{"horizontal_flip": true, "mlp_ratio": 2, "qk_norm": false, "parallel_block": false, "init": "torch_default", "epochs": 2.6}
Rows from block 4, named by matrix and row number. Rows with one number belong to one attention dimension. Each number is 128 + 24 x the weight over its row's rms, rounded and kept within 0 to 255. All counts start at 0. Numbers have three digits each. After the name is the row's rms in percent of the matrix's.
# q: attention query, key and value (stacked) (model.blocks.4.attn.qkv.weight, 576x192, the q third), inputs 96-191
# k: attention query, key and value (stacked) (model.blocks.4.attn.qkv.weight, 576x192, the k third), inputs 96-191
q.17 093:097148095138152140154140112129109104124162150125099116097165156103108131139109166131155143103105159162142095147107107150095125113112171103091128100142100113091103145123117094126137117140162156121088156090122111109094108089128094118104079169128159105091141148141100140102167129157100146140
k.17 098:120116138132130131143076128107075134097148154114115096103164177096158139144121139158146106165116127142152101115093090120141147094100133105142136143114081115126133139082139107104111063145147154118096138125114176097136098114126116122115109150199094117126148143122150130146137112112111084117
q.18 095:175109152128087131091123139126159151137113120121151136149091114164150121144138092134089100165138101082117167107146155107155123125125085144157136164108175150168171108142141153145118132108105096135172112152141150145165151156135169153151176092107095139168118099102157091146093140133153112096
k.18 103:150141116127106123126187127138174122171118111147136148144104074164088129125129123098107152090155142103103148123164169141129115170164118146139128111140168128124120113180122150142134188116104103152170096137136087170126160163141129149132146091054137150131127097117111109106112146135151163150
q.19 111:153105163123096131098121150112147148134105131130151150166099121170151113134145091127092114160149121087112164115139144101165116130115083131147161153099166156153165115124144158146120133103105101145168107160137144142153152154139173160141174089108112148162130089117145097151096129122160102107
k.19 117:149145117123107129110179130134183126163109104149139163145091084162090122116125113085096145101155132101102158136149169145125100164157126143139132111139176131132132103178113151137138189109099100155156108133132094167133169153139138147135150104061139146152126103124121117113118140139156154139
q.20 086:102152111120163141161119106144115111125153133134111102084150135090119117131127151126157150109109152164129101140100106146095128127114171100097093110143091125090102139110126100125147118161171157113092156109115114114098116105132097104099099165132151105089146165145101166123170131133090139163
k.20 095:116120148136139129143078131123080141097141157100135097105147182099165135145139136156146105178110113153134093117097088101123145094097132109139138138114086116123134154076151107108124072143155146108091155124124175093123091106118125114110117147203097122128146149139141138148130116114113095121
q.21 063:093158098134157156170119122131121106118147120125109154103156158103103164128128146137167169109108124164123095130114103142094143112134169085112100113145085112084100136131117085083138140132140147110120153101084109130110097137120097127095106159133163119105134151140122156105163117122119140174
k.21 070:105108145135131122136079126118088117093142148107119140095146179099162138136118132155156129149087139148138107121105091108136130093103140107119141160120090113115120167069125095075105077136161164119108152124110163088131099127117107120107118147193113117096148166153138141149143121123102085127
q.22 099:163093155128093116098107137118170146140106136127149146150101123153144109144151096125093099150162131092109162110157148093157112151115092127130145167108159144170159108136132168152117123108087105144155104166153142153166166152133156144150162100098086141165102102118143092123097116118171102109
k.22 108:149146125116094137120174128135177126175102094160143142139087070152098129127134125105109142083155133118103146132151181155130088148137129157154115103155161122125119101185119154165127188114109119161154120143133088156124154152124134139139133101068126151146119110108113128105120140149128169120
q.23 071:151097134118106111095111130130152176148121149136149134161111095156160101132137097116085110152153097104136158115151156119149116111129080151136138152114150160152151121103118145133126148099111091124151092159144155152149165123132153156141167089134118132166116108117148101162102135103147099083
k.23 077:127130104112116127111173125122175125151108089135138149140107080171082128103132129089116154094152126098108144126171181141111134150151131142129136102143165124138119104182122148156144170104101094139155098139131075168138149122143139146134132097069140139148119097126112116100108137127154173125
q.24 049:083130139141163149154128141131152127111154124082130135099118171081118150128141153113141161113104127162101104151082090165103118126155187104100115100141088110101094151155106120100102129128142165096103124131088109128119124109128104124098102160140141108101147144158129145101130122153122116171
k.24 051:099126160146112129104059144110096117094118139100113112130132184103184146179117134144159105166087128146126111114095097134137134109131118121144140141108089122141152177091090108100105090121157165133096162134110185089138116128117110130115126140174091135129147146122144150142133137130115084157
q.25 100:098164094125154141165142120133105100137141146126117113096151142103103135124110168132157161092115141154131098147109104151094134133125175112099105110142095102101091144134116108124144117158154170116083150100118108118097100101127097106103081168139155118100144169138105150113165116143091157162
k.25 105:113119138140141128140065130120087139084142160107118089099164190104170140147123138166156095168105130153141106122108080106124147092099141114130129141117078123130137144084143107109128066141153152111099158108115163085132098099119125107121099163195114118121125147130134141152134122110102104119
q.26 085:083147102143167141167132109151123113128152115116111121110164140098105154107127171147149156100099148166140101142092117161091136143145171093114102098150095105084091137129129105100140132148160156126090146091101111117100104102114090110100090153132155099102139165136121161116169128131089158161
k.26 094:102106147130141123142079121119081121085149156118117097109160181089163140148115149155166103166105121162151096135105078114122139115116128116129132129108085120122124158090134108107121087154164165104102157117105167099120094112122122115109114164202118115099143162124141150155146121125106104132
q.27 067:103146095120151141159133118121111108103165128115093128084154160102106135135117146136154166085107159165125114154114114145102133135133172091110108120134077102095101148158127097111129135145137172112086156110077130104089088125130092109123095151115156113088154155136096174106148124149091142174
k.27 069:115117167125147128140066133135092110109137134111134131114159167102188154145109117167151117169098114168155098117100089111142130100104130105122134146129089122135141145096109101096114088148154159131104154121090187083120114129120108125113117145197109135109146145150154150144122117106090086135
q.28 081:160114153137103129096131155128155152118100108132150132163103123156154133130141094132084103162133109086133144119145147105160111120129076147147138149096179151159161122150125166141107133105104083143183109146134129141155148163134155144151162079107105139158134094106153108134108130116158097112
k.28 091:136150118130113128133185119147168118156109092162130162143112080149083123119131112099098152075154125113112159125166172139118105162153126133132132108146174135122128110175122147149142202112090099145143117126122078177126150152137135140133134107054156145142112092124100125097119138149145156142
q.29 095:096161107127146156166154104138096099114150123118093129099164145088113162103114153138159152094097122155157097148103109141115139115140166121127118108145091101100089153131113092100143128139153153102100157092090107103105094098115090109107096172151156114097144167147117159111156122125097155147
k.29 100:103115129139148138131082122117083130089148155100123112096174183103160131139118137168149105159109125151170110127114089123119162099117133106112139131100094130125130150083135106101123086150160154104100157125108163083124097116139112126109111152184120099107139155153141145137156118107110107144
q.30 094:083142107133155128160139110149097110122149147128108111088149151100119126131099149136162141094109139157129104135110111150108142123123179119090101102162078121100099133113106093126141122147150161103077149096109099117105101105133103115112099160136151117101126155141099158120152119144091152158
k.30 102:109111140145140135131078116126080140103142158104114089101161170101154134140117134172146114173104126143155105118108082115120150107101142114125128143122085124121128141075138104104114066160163152109084141110115174093115093098120109110109100152191115119127133158132155146158148119107112098116
q.31 101:086148109126147137166137102138105095126147128127114112105154152102103131124122151145164149094110150170142101156102118156093133124134159104111121097148082110092093152115128095117133116154159160103082152101125104119103096102131100108107082155134162120083135168147098155109167114139086157155
k.31 107:105124135142151134137085128116084136097150156107124094100164186090166138140133134167157099160111117143155107119100087122129154098100135115137124139109097125124138150077150109101121070155156158102094146119124167099129091094113117116120112154197107116121140146124150145159141112112100094125
q.32 103:092147108138158142153124104137112102131157141128107111089164155104102135136102150142162157085107137155132097149109107162107129116129172122102110095145092116090089138122119090123145113157156159120090157106120110104088098109132106108114096166137147105102132154147098149119170114139098150155
k.32 107:110124128138140119133078126120078138095143155119120091106166178089162135141135136170144106167102129155147106125095083117135144094099134117122133138122081109123130143079135109102126060139153163110104148112133162085131094108121125115120117155197107112115136149120140142152143112119108093123
q.33 098:088154099136157131162138113142108096128148131121114121099153144094109124133105168139168153098115156173130105148110112148098130114127163114110099110160085122091096138122122096127139116141156173106086163109124108099086102104121097106119085171148145100083129152151093165110160108136106149153
k.33 107:110119134142143123131069122117077136094142150116133092109168183101160138141126147156149094164109122149154092123110084105136141095095139121129120138115090120124139151072134104107125061142163146109103143114115170099126092102116122105113117151201115117120138160126134143147139110124110102113
q.34 066:144101142139092130117139150110135160125111137133131106157113092156157107137142099141104102145157117106126143106159165099163114129099093155168134159124148147147155097101125163153137124115103101149147114166161132159164164120113162141137155106140104161167109082114138093154083127096145109092
k.34 071:130137116126111129111189121126170132151125106139144129155095074160090113123148127088110135087153134095102154121144184129112120143140134150127130123128172130132118106154136157183146170136085107129151106151155090160122150144147143141136148087081152142164108101117118096114112118150150172136
q.35 095:081140090140163127157128100130111108138169129132115116106147137090116116139112154131164144089110150156130106146110117144095127120120170118103102107159090106090089153134115100110137117159153160108077149092111097107094103106123084103100097169144146115092125155150111164114171129148100147153
k.35 100:118123130145132133141068135127074139095138152116124097118154171091155130134116128157163096163107136139142112133098083111136142097092140106136121144120094116135123137075136101109121066158167148118093155118131168098133099104119127113117114166198102115117131160129154132151141112116111096121
q.36 077:153113151115105112094122138127155159143105137132158119161109095147145095117159085125090094166137116103116148115147143107140124129107083164147127145109157156161143116118122149159115132098093097137160116165156134152160148140126171141145175111132101156169114107122152092159110150102148099096
k.36 080:133140113130115128114186118138173118157127105158146161149103066154074122099138125093095158095148139094099157125151177141134119147147130135142132124135170122137120119183127157149137183106086095134153099130148096163122164141135145136152135092063144142142104098123129125097126140132164165129
q.37 111:162097148127096126100107154124158160118104123125146136159099103170141119140149098110090103161151107099125160108139147100152117131127089132146148161112173155163157114126138154141121140110101097152157103155139155155160159162120163143150157093113099154153109102123151099148099141121168099097
k.37 113:156140126113106122119186125143183122159106104143139155156089082165097118118125125090111153085156143098108147125153172137133099161159127145136129108137165130129118108173119148138135180121091097138165110146131088173129166156137133143134150100072138149134114101113109123106107140143156158144
q.38 097:159092159130094113088121148123156162132108114126148132168094116159141132141145096122102109164143119102128163116147145109157122132137091146143136163103163155161164120142141156143123128097102099134165096150148135148153146165132172154132157089118105154166119101118162094132101138110167111101
k.38 104:149138112121106128128178122134176119176102099157121155150089076164095115113131115090097154083153140096105162136150169139134101166152123137125126109135169130125122107175114157151134190122092106149155112136141086157129165148126138137142145104056152131137118098126115123112108143144150167138
q.39 103:091144098135160125168137101136115107135156125135111119097159136083114123120109156131168148097107143169144102158113111147103137127134174115112103105151097099086097147125126088123148120161167166105088165103111113116098111104126093097120088172149153111106133163137111153106158109140089152160
k.39 113:107108126132150128142071122127080131084147160118114093111167184103166132136129132174156100170112124157155101124101087113126154094106131117122126142118092124124135138077142096117121072143162163112109154123122162090129098093120115107105108148186110110106129163129139150140144124121109105112
q.40 100:082146099121167141160148119130107100128151133121101113105163151086111137120105150138154151104110149154124105143106112162108130128118158118115114098157098108090099139129129088127151118140156154108082160094115100120101107088121089108124096167134160109095130149144104148121150122143087150168
k.40 106:101108143140141129131086127122068134081153160117114098108165175099156140133130135159160106160112128140141098116095083112121156093096138118123139144121091127132134139085135111115126074137153163098082157122130172081123098100125124106124104151189112109126140155132151142148142126107101098121
q.41 100:167100149129093132106108155116144152112097122121159140156088107163137137131142093116101111158152099091131167114140150112146120118127093142143158156108165141151155111124137149137119150114100101143159089153132136141171144164131173146153176087107110134166120093110140104150101148123157104099
k.41 106:148142112109116126116187130140178130172111097154133165140095068164092127119135111091104156083142131108116155134159171145129108160147119144131122109141165146130114105183119153139139186113094102151153112139136082170131163159142135139135140102058143139143122101123119114109111138139152154143
q.42 108:169107160119105126085123147124143158125114130130153152151094110161151112142153099108089100160143119083120151108157133098152120125123085139149146155099168150154152114126130167136118132101088099145158097161140138140153159167139162140143164094103109149154116088112146093141103132122167109106
k.42 115:147144120119113134122183125138187127159110107145134163148093076164091126116122119099109153088153129109100155124156158141129108154161118134135128121135163143127123104181114157152139184103092103157168106146127083170130160158131140142134152094060133151141125103121109113112106138134145148140
q.79 070:099160112114167133171146111159105118159115135142122117102133125087120156138095153136161150091103137153123081151117102157092145126127149153126139110146097097091098139162128101128158115148170165132096162101098094111094103126112105119117091166134128127087133157145105154109149145121103161175
k.79 074:137119155120101133104096130104083151116117120116134092129138159117163138115128128159129085178113124115174132133091103074150152131115124117160137176103112145148134125113151136108110063125140128117120125130116196111163138103127163142145125135192097138172148134123181131166112139090124069097
q.80 114:151098161120103114099115155119176165117130143111139170158100132163151110144142099125096124167132125099094158114117145116164105115117142130129144157095163148159155106128134150164114114103102096131146111160148147141158142155151156140114152098118103129163156090109152092135097133136171091095
k.80 111:119139106123138127146204116157158119164118102142108134099114096122076118125118164103132162073106137162131127139137140180081104177151139130127123097156124120085090116172110132138132177125137153139139120101114078145087162121122085131126107146081135125101121142118088148120140142138125177161
q.81 094:097166095128147155167158100132093110130116126141108095088151138101095133102126160125163140095103118169168101150132122157098158150134124126128131088154104109102096146115128101103154137151151158113110149088106111119101115097119097112141095157152153120087123167140115151125151123103086159168
k.81 094:144112171118111139114055133109089142105135159109150134137137152143183142135120099172140085180134127099129122132113111080172149098098124122129135171097130118154144135096129128115116073117108114123130135145129169113164109147122175130117163111185107131143118120135178100140111123124118075067
q.82 100:163100159112087106089109145125170150107132149129160161168112123159155125146144093125104121160151134094103158104118147098157091114107145139136132158086160132164154117127135147156119112098094097136138107169153162144164133161135150146131164104114111131156129100123146094136104129148164087090
k.82 094:113138092122139125146188110145159120162131102140111120111118095115071113128112153089120169064110139165131126125136143167079102172165132126128138099159121125096110132164112124138137184135147143129129132118135077143085148114126082136135105147081144120101128132130090144120155140136134179182
q.83 117:104147101134160170160177112135108095135115101137111102094143133094105137096118161115162144088078099154169109147130095151095145147142135135156120102163106111100091146129129099111138132143157156134113140097080099111102110091114094116132094165140165129105134162127104165135150131098087157153
k.83 107:132112147132114130098082136106105145079142157112151123147144144133158122121144092153130082198135109100155146103120085072160160109113115097131136165100120143167163143087164130115121077122110115126124119158130195109162118120136168141131149117176123126159143108108173113158103128105148083079
q.84 052:154097137125137105109064109095149131130127139122135127134118138145148104144171124094115116151151152122097151079133182129146125122143119087077164138127164159138139121116118165138137149104117113119137128136171135137173128135138145149152152092092110102157132131148148093117100119162146102097
k.84 058:110133091149146114158157134147161102139126128149120139115120118155116126125082152121146173086148158141084119158118162179114108131131141149122120075154143089100107136146107113111125157151105117122133168105136054153107146152123110111102133111101123111130090114132077107106119132167130186181
q.85 050:139157124121135127160158098168131113128110127138107139111122132124135174128093123142137183115130146166127107142105097192111095101099189177129106091128127091138141108150125121137144130134154153133094160098135073090122093128130113127086123139117139128115146141155101146108158165129137136168
k.85 050:147108155134099151136133127126075133136121132134161067113127137125143150094116119163121088150134125137163111135084106087150144130109114119158148151121104146154111139107131129110081075123134123127159120130135195110145134084119153128152129155175092140133134166113177121160104127099106075092
q.86 067:110138113107133149154177115127112101130117129119100128103139102085094136109110143116157132100088099172169112135122085148108152146103129122146110104166098131110107153123145115111149137143144142138130122093078121138082135081132101117136110166140146128098160147104126153145142130108093152147
k.86 067:143104171119105142108083123115081139102137140095152107126141143126166126106130104163156101204121109116176113119133086088153161117108118092146116169103106127148144132099146122104107086124122114136121131120116195117163114107131163127149133139187137131154138130103164120167107149093121086087
q.87 070:101143092116136152153134100165119092148130110149108115086160127101119153148072171134176152118102143154145089135124094155088126116101170141128117100155106105112109123143105110118151128147156146124105166096093098100104079124133108104115114162115134121099128172134097144120168138145091154151
k.87 073:142128176106100143103082142113081153114127122114140084128143151114167139131140131160139084180137107121152128127109096087164164105109143128155135163119108134170155139094149131109110077137128119127127120135136204096170119113133154128140132138169085154159140141114167138166120139100121073101
q.88 062:086150102115164131145153099138094098134136128128099104111168128102112107103125164128155143084104120157159091142127122130090146148155140121125120103184097120104118157105113103113155137166167146122122126081103135125073127096112086128147093163150164130094122141123109153128142106100087150157
k.88 070:138120143123124133115046133106086139112151168116147128151147140139180133136129118151137106183121107091143125117133095093159173090083132140106142158093128127146163148074126128099128072133107128142120149126135180104154086139141154136125148113161125140147116131154157129127120129123137068087
q.89 118:093164109120145141171139100148104105143112111146099113104161128099121147124100155124163161095118123174142105153114112158094141116130147144135123106148098097107101144135129097106145118166160155129099157107102096107098097111119094104128087161128157133105108158141104156131153140125089156161
k.89 116:139109150132119127110073132099071153100131146117133100133140166122173119133145121162121079187133114118163124121113104084154153097109133118131135184100104132159142138079137127124123061131138119119120120145143204094165101116128167123148138131181105124154138124140170118155109113110126081103
q.90 101:094166095129154158151142100137098088144110138137112101098163135097095116120119159114159147099096114160157099143143111156091160148146118118116143091151100126107107140124127105115150128164162165125105147097108095118080114086124103113129101157131150118092117152129095153119145140109089165161
k.90 095:147109171125098139111069143113098137091128138112147131152146146128201139135127111160130077183142118084123141131119097075184159084099105138128124158110144139154149142088142122104100078119109105139118137145131177105159107144120172131142152121183099138153115118151180103140111120119136079087
q.159 100:094170095147164135159134114159101108118152124150100116100148130093128155134112154141166140110118117154139099154120114166101123118145154145090103099156097112098095160111108099115147137143152167102113152092105108096091108115097107112101097168156145115110113148154098171120142122120090151162
k.159 103:159086158125135094107119123116117151113142145100158122145125143147144114120138112127103117183117136100142145090117115105140160121089164106105162164075140133181159125083144153119140072119133089114120117140160182112160109113164153140147161112165129110148158122144178123164107140102144087090
q.160 129:160091156103099132108132161111153157134107128108165154151099108156132115110166105115095102151142143106132150106151135097158140151123105112159135147089160138164155101145154156138103117099103102156171108156148152154149160138147152141156148096115118154160128108105150096157097137105159103094
k.160 124:106169106135121149153147139151134108151119103151096135104125121110114134145106161141157153081145117154124116161136138162117088132166100150149083077189115112090090131168117106133119167151133159134121149107096068142102148143093098119109110143110123136096101128119082144101149113150104158168
q.161 104:151085146114107119100117162107157155134112144097150147164097122157142100114141094109104110152129143100118159100136143095151144139123106109151156159087152144154151105148147151145103124100101106155154099162148161146165164143153166141153157094109119148154131097099158099141095122115158102092
k.161 105:105161103135107157152146147150128116147122101166101127113124113101117140133102148142157147076145111160113125162126143149105080147164100156158089078180125117090094136174104106139110180137121164141126140101090071148096163142086097128110107138112112139116110126112085152090144113140112160161
q.162 118:099167103147162128164126111146100098110147130149103117092154144103114161139096149145160140108127116161127097152114125157108122114143153134102117101167087111105090143108103108119154142145160167107090152091101103103094095130104105103103094155154135107104117166164096161106148123143106153169
k.162 109:145075158124151105112104113119119153095143155102162120152132146143135118113146100121098102158111143114132138100118119111137160108103168099107172168065132148173163126088139152120139082107148090110132114155180183110169093121162145129152152123156139106147145121132180113161126138109147104087
q.163 094:167098144119106135097122157111156162137105124104149150157105120154143097108159089115091117151128145085107149121139132086159148152121105118158137158099172151167160117127149157129095130101094101145161109159137152149154156134160166161138166096122113148162130093099161090141094136116156105100
k.163 096:099178090122101150140145145150151115148119084149111124120111110110117146147108144127147151098139114151132128172124154156104100143157085163160084076187127107081102140165101106142101181138114158135119148106095071136087168127092115127118112134100113155115103118108087149105123110146100167155
q.164 098:094149096146166122143128092148103095118146118147105100097153133090128152141119151153149154098129103151136112138121122155099113094141138131082114114168107109107099147102101109123165133145169153096109144093098093108090094110095094117103107149156139091094135154161107170115152133124095144161
k.164 108:151089162124144110105113120108114145120138156104150139151132147161136117116146110119107113173124139106145144086126122099147176123089166101103153167064133145167157116097153149130136078116129092114123105156150186124163109121153147136162153107159123119149153114147167110157110146112161089093
q.165 093:090167113134152148151136112147088094101147119166090119107142132106123165121100160143150157103115108164142104144121117145114110122141136130111105110175102113089107143129117089118150124158159159100115142099101112105104104103092092114117105151155124103096126164164105170125153131133104166171
k.165 096:142090169133144098122100118113122136124138158094159121153131149158141112110140103128107112171126136108137127097121110113147169113085157107105168164067124132162145117096146152121148068122145090109111115152159181118151094117173152144150157114167126104140156132138172119164116143116158098103
q.166 063:119162091143146134150143123140094117120129118143091124093156106102112144138131140149165142090134113162150106138102106147089138112129139141123094117153092131084106153123139104102138117141175151121101144089110112104077119133117092108095111151142131126111104149121090145128143120132092148167
k.166 071:130107162147166106136105099117099131120151175123134102125142148148143127121129132129136137156102127113130126112135122123122166114102173090096158166075124117142143140080123143126152080127154120113099126134146202103129081115168119106145127151172118086122142141147170141152145126127145099092
q.167 099:159089152113106114094129144097148148135114131092149135148097112164145097134161093106088117148148136092126147108148127108145133140113102112148142148101169155149152105154159156122088127116101107159156107162144155144162167133155168149159154095099120154167140105105159105136096129122148112102
k.167 109:112175097119114155145160144134147099153123090162102135108123100107119134137099147130160154094132115146128127160135134144118104154147099148154079094193129107090102148170100110127105171153117158152134136105090076150094151123088110116106117143096112152110109133116090150109140112142106160169
q.168 120:095155096138163131159140108157092099121152128157105111091155145096118152145101161139156147102121120162133096145110123149103109103134143150102102101164090114093096160118108100102160133150160155102094163105112105108107095124110098098105106158148131102106119165150103170124159117137099160169
k.168 117:147084157120131098112109114108116143111136147100165143154119137161143116118147104123105106175120131102142146084123117106151157117084154104118171166074138144174152114080143148117137084114133091127131107154155178123163106120162149142145152118150130115149155127152178107150112145116158092089
q.169 105:104171099152160141150137104140095111117139114160094119094155126087135159139101152152161147110120118151134110149104121163103109101141157150091110111174101111109094156124108092120152140152160158109111149099105096094097106115096107113108110161148134113101130165166098162130159121129091163160
k.169 110:152081166125133099111107110115113148109132147094157130154133138153141117106143109118112111166116141093131140087130109094154166129099160100116158165064137136178156122086153149122135084109136089120122117145152190117167109110165160144147148104161130118155159129148180111156108138110159099089
q.170 149:102157102152160134161129097144100102128153126154104100099162137096134158134105155147156148101131126157125101151111127162102119107136153150097103100160096104099105146113109103126151134147157153093089152094107100110105098127099093104104101152157136100096112152167098153107151128132092151161
k.170 130:148087153124135107100102123112119156096140162093154135149127132155128122121145100124109093163108145105138133098125114098150169123090150111110170168068135153167159127083150156135142092111136095112132104152174183127156104125162157138153155102149143114153150122145169107152112148119163093092
q.171 107:106162098146163129162127103156086096121152131156108121095157142102128151141098158153152142115118123165141100147117124164108115099136159138091103102166091109103092151113108101124164140152159154099104155110114095097097095114090110106103100148146134101107114146165096150114147136133098140153
k.171 106:142079165129136099114103122113119142098143162099151136139132150150138109110154104113094107160116146101131144096130117102154157124086166109101167177075143147178157109078155160130151080111127102109123113146161191114163112121169155138155154107149139114143148117136180114151121127111162102092
q.172 149:152096162101103123096123160102164153140108135103153145153100109156123101123147095103100108162121140098119160111151127095147139157116104103157154147098150147149161109128134148152100128100102104157155105161156150148158149131150164153148164099106136158152141099103161099137103134128159099094
k.172 141:110174103141128147160148126152131097160120101152098126105125122099124155138103154137156156084133121159116105169126142151105096135155098160153083086184110110089099140167112104121125170146134169137130156111093067132100156142097104118113103149113118135109104140113087152095136109140095161157
q.173 138:105169096148151128158124102150100096125145133156098106099162143097127155136092162144152146090115114160134095150110128166108110107145147144096103103164091105104096146119101105119156134158159161106095149101108091108105110114111107109105098158147137101089117150150098159111146114144105155158
k.173 132:153085164119132113109109130116127142104129150094162131147127138159138121115150108114098104180116128098134144085122115096153160117088161102111170169070136142175160120086155150130135084110133100122123102152162186125161108114153158151153154117140136124147154124131177115162108143114154102081
q.174 132:151091162105105118098130151111164148131107124101157146164096120156121112112167103104103099152144131101131152099140122090151146148120112105152136148088163149163165102142154150136104131113090101144169100163148155151155166140149150147142162105106126149169136095100154097152109135111157111093
k.174 129:102166097128121146153152137143133107161126097158098130111130123108119140139112148134160148085147125160124113159128134158109102129165097153140082078185126106088084138168121101124119166145119153135120153106088079134091153136099108115109105148117117136106100136116078145093136111149100153171
q.175 146:158098155109102119095127150108147156131105129093151153155104119158136089123158100116091100160123131090124160107143135094161140156116113116156146159094151143164156106128134159142094131096098098160157109157155157156164151132158154149146157095099119145155138091108153105141098125115159099095
k.175 135:109174098140116148153146139152145108153112107162095127107131118103125150147103151133158154091145119155124111168132131149112094129167103152150088081181117106079099143177114103125115161147123161134119144108094065134098161143088101115109095151111110143117100141106079145097146118140102155163
q.176 100:102160092138159133163128106146087096105138132164099107089151142093131153127096150154159149093117119167146106139121115150094109101139151134092106097157095115089096152125112106112162128149167151097095160093096103109091097105112096111117105153142133116102118150152096167109156115126098144159
k.176 099:142092161122144102105111121120120146117143161105141127144134135152146104121139111120103108168118130104142144088112120108144167128081156096113167174069124147167155119094138159118156069103132086126126115154152185124160101117160156143138160123166140105154142128144178111163120143109161100085
q.177 083:087161094138161146145138115136106118112132130155104101091145145089124153127096161150157162102123112154127095151104118158108114114152129135098094100168095102108088147108106097107153147164161167110097151093089094118106100114102095098121096159146139118107119162155114159133147138127103159155
k.177 094:139091153133157102108092097120101134121140167103151125145147149150159126109133101132120103176106139119133136104105130120147161116089168110099173164087131144177155128086130147112158080117140102120117112147166191109158088114167156130147139123154142110135156124142167107167114143111139091090
q.178 148:100164098156151127164125102152091102127151129152103105103158139093129156137107155145156145106125119161131100153107127156103115101150157140102109106157101104098099153123118094116153127148161158103109158100109101096095108115096104099106090151153127105097121162151100164116154126135102159164
k.178 138:154089160116132111103120126106123148101136146095159140153123138153130118103152109112101106176122140103134149081121114102147164119101154100120159163072136149177151111081155152123132079113128100111134108154171196124159103111163154139150161115159137124156153113147172118163118143106152087097
q.179 110:099157106141168129157119106160096106117150137168109118092163150106131146129091156143160147094119120152127098144106119147104103091152144139105108105158101105095105141123104105118156128152154149095091153110104114092102097126092106113105108154157133094107124164152094153122152118125098146150
k.179 116:150072160135143104096102119117117153107132155097151138159130144165124111117151097122102106167112144106126135085117116106141156110105159097105165161075133148168157122078152159128147077117141093112119102146169184119160108124169145135152149109154126113156148120142173110156118133115155100104
q.180 141:109165095150162124149119102149097100125148134153108105107156139100131154138091159143150149097125113158134105155117130151097115104142154139100111100158106105096099144117106105119156128158164155102104150102111108101105101121104101113104094155150135101089127160160098164107150116142098149165
k.180 131:151076163132136107104120131105132146112134155097156136143133136159135104111158104107100102165125140103143140082124106095153166118093155103113170170078141146180154111089157155123143081106138091110126105155155181117168103112165147140158161118151126113152155123136175118151110149107166099089
q.181 068:106154092125164139168123118145100118125143107145123123083163136100129160139120146141155163082130120168151104138120136142116107105142139151120113115156101113106092149139137097112145138156174164106108144100102111095104120109092086100100106172124116126109106167155105171127150115146087153181
k.181 078:138098157138156095127105107115113135119145154096145127131131146156143107111133114116115107170113139118139113094132105101143181108092153093098164165078131122164145139089150134109148076129140092120117126146143189110160085120153131120144152126181127108131158145137174132155133128114156106109
q.182 122:096168090140163136160133098145097098121140135157111103104150142100119157129095162144158144105115115152131097150112124149105106112142137134102105103159090102099106137121113105129161131155157156105097156106102094096110096127099104111101101162152135113097110153165102155110154119129106150166
k.182 115:138089150127139104109104115116125142093139162102154120147133140147136108128147110129097094167105144110131136089128110103137169122099157103102182163066135137166162126072146149128137088102137100100132104152177192104160106120163143143143140111144130111141157133138177107161121144122157101093
q.183 068:163096164118103113116133159099144145131117135112133149147092132158129122123163104099099127158154126088139158099130126115135146141131126127140158164077175155161170110138132151125095135102086085117167109165144155147159154147160166156141162089105138126150145116110169114152112138137159089102
k.183 075:132158115107094146120139158131166136138118095161118149129109106132098135146126127139122148097164119138105143155137151139134101138160095170159086106170139139098118113185114123146115181120092155162151131124108079168108171146091118131104136106086115168121116111120075114104121102136109150158
q.184 065:158090154144125092107102149129125156118125127130146163175108136172143117135140106114084131179151124105097172114127157091145111117132121100118143149079173150174136125121109134160104135100092097102151095146142152133158111131146176129123161084115123130139157114143146099117111133127164106086
k.184 065:119126128109094164112168160120179135163126098146134155132106117136095119147142142127127108090167115127129139154150133121129091139156081145174101115174160139104108119157118130139086190116076150159151115116105092154122174162108139136095132105101103170149134093113091114102102118118129145153
q.185 130:100168104149154137155134096154082105126144122161106101096151147103131145129097152154161137100123115154134100153109119162104116105150154135098107101161097111096090139129117107121151137150157150113094155104111107100105101118105100100108094154151128108095118155152091158119157128138095147167
k.185 130:145076153130134110104110133110128160106131163099163135149130135154127112122149106116102102174114129101138142094132119092150161114095158106108176172076141154180157116077148151130141084105126088110119106154158180120161111122156148142147150111153135113145154115144170117162119139108163096090
q.186 132:107166108152160134152126096156109107117133118161095102097159136096118157135097157139152148091124117161141091150110123164100108100137152150108102108159099114103106153122119100108154141145160152117108148101099103099092096121103090105112095154153145103107114151150095155126150130127092152170
k.186 118:143084154126143099100106114108116151100138169103149129148133152155136107116155098126098105168106140105127141087123118112147163120103154099092182164075140152169151111079149146128140084110136098117137114149166188109168088122168148132147155115147136098138150128146178116157117133120160095098
q.187 138:155099163111096120092126149112161154139106130095147152161100113162138100130156096105104105150140129091121157102147134103159139140111100121147159153092150149159159105137139158140096121106086094141148107159143150155164154147147148153145152103107122139165140095110152094144102141124165107090
k.187 125:102178099131117149144138128148135111154119097158097121102131118107123153141103146146153145082139114160129122164134151158107104138147105156145081092193115110078096141176110103134112179141118152140135139101100075138095158138093104118110105147097124149101106125117077139104137113140095155156
q.188 092:170093148103092128099121165113153140136108134095152154149105124156129096120140107110097102166141138095122157111156122091150135149132118123152132158088153153153159096157137156127089109113094099164157112164154144142162157138145158148147146088100116151146134108107148089132105123136153102091
k.188 101:116172097120102145139150141149129120140116101147108141112117112105114128149112150127148149084138113153127127157138145152122091139167088142154087081186118113085099142167118114133105181149124150139126152104089079150099155153089104112097100147109119150104110123110085138094139122132113165161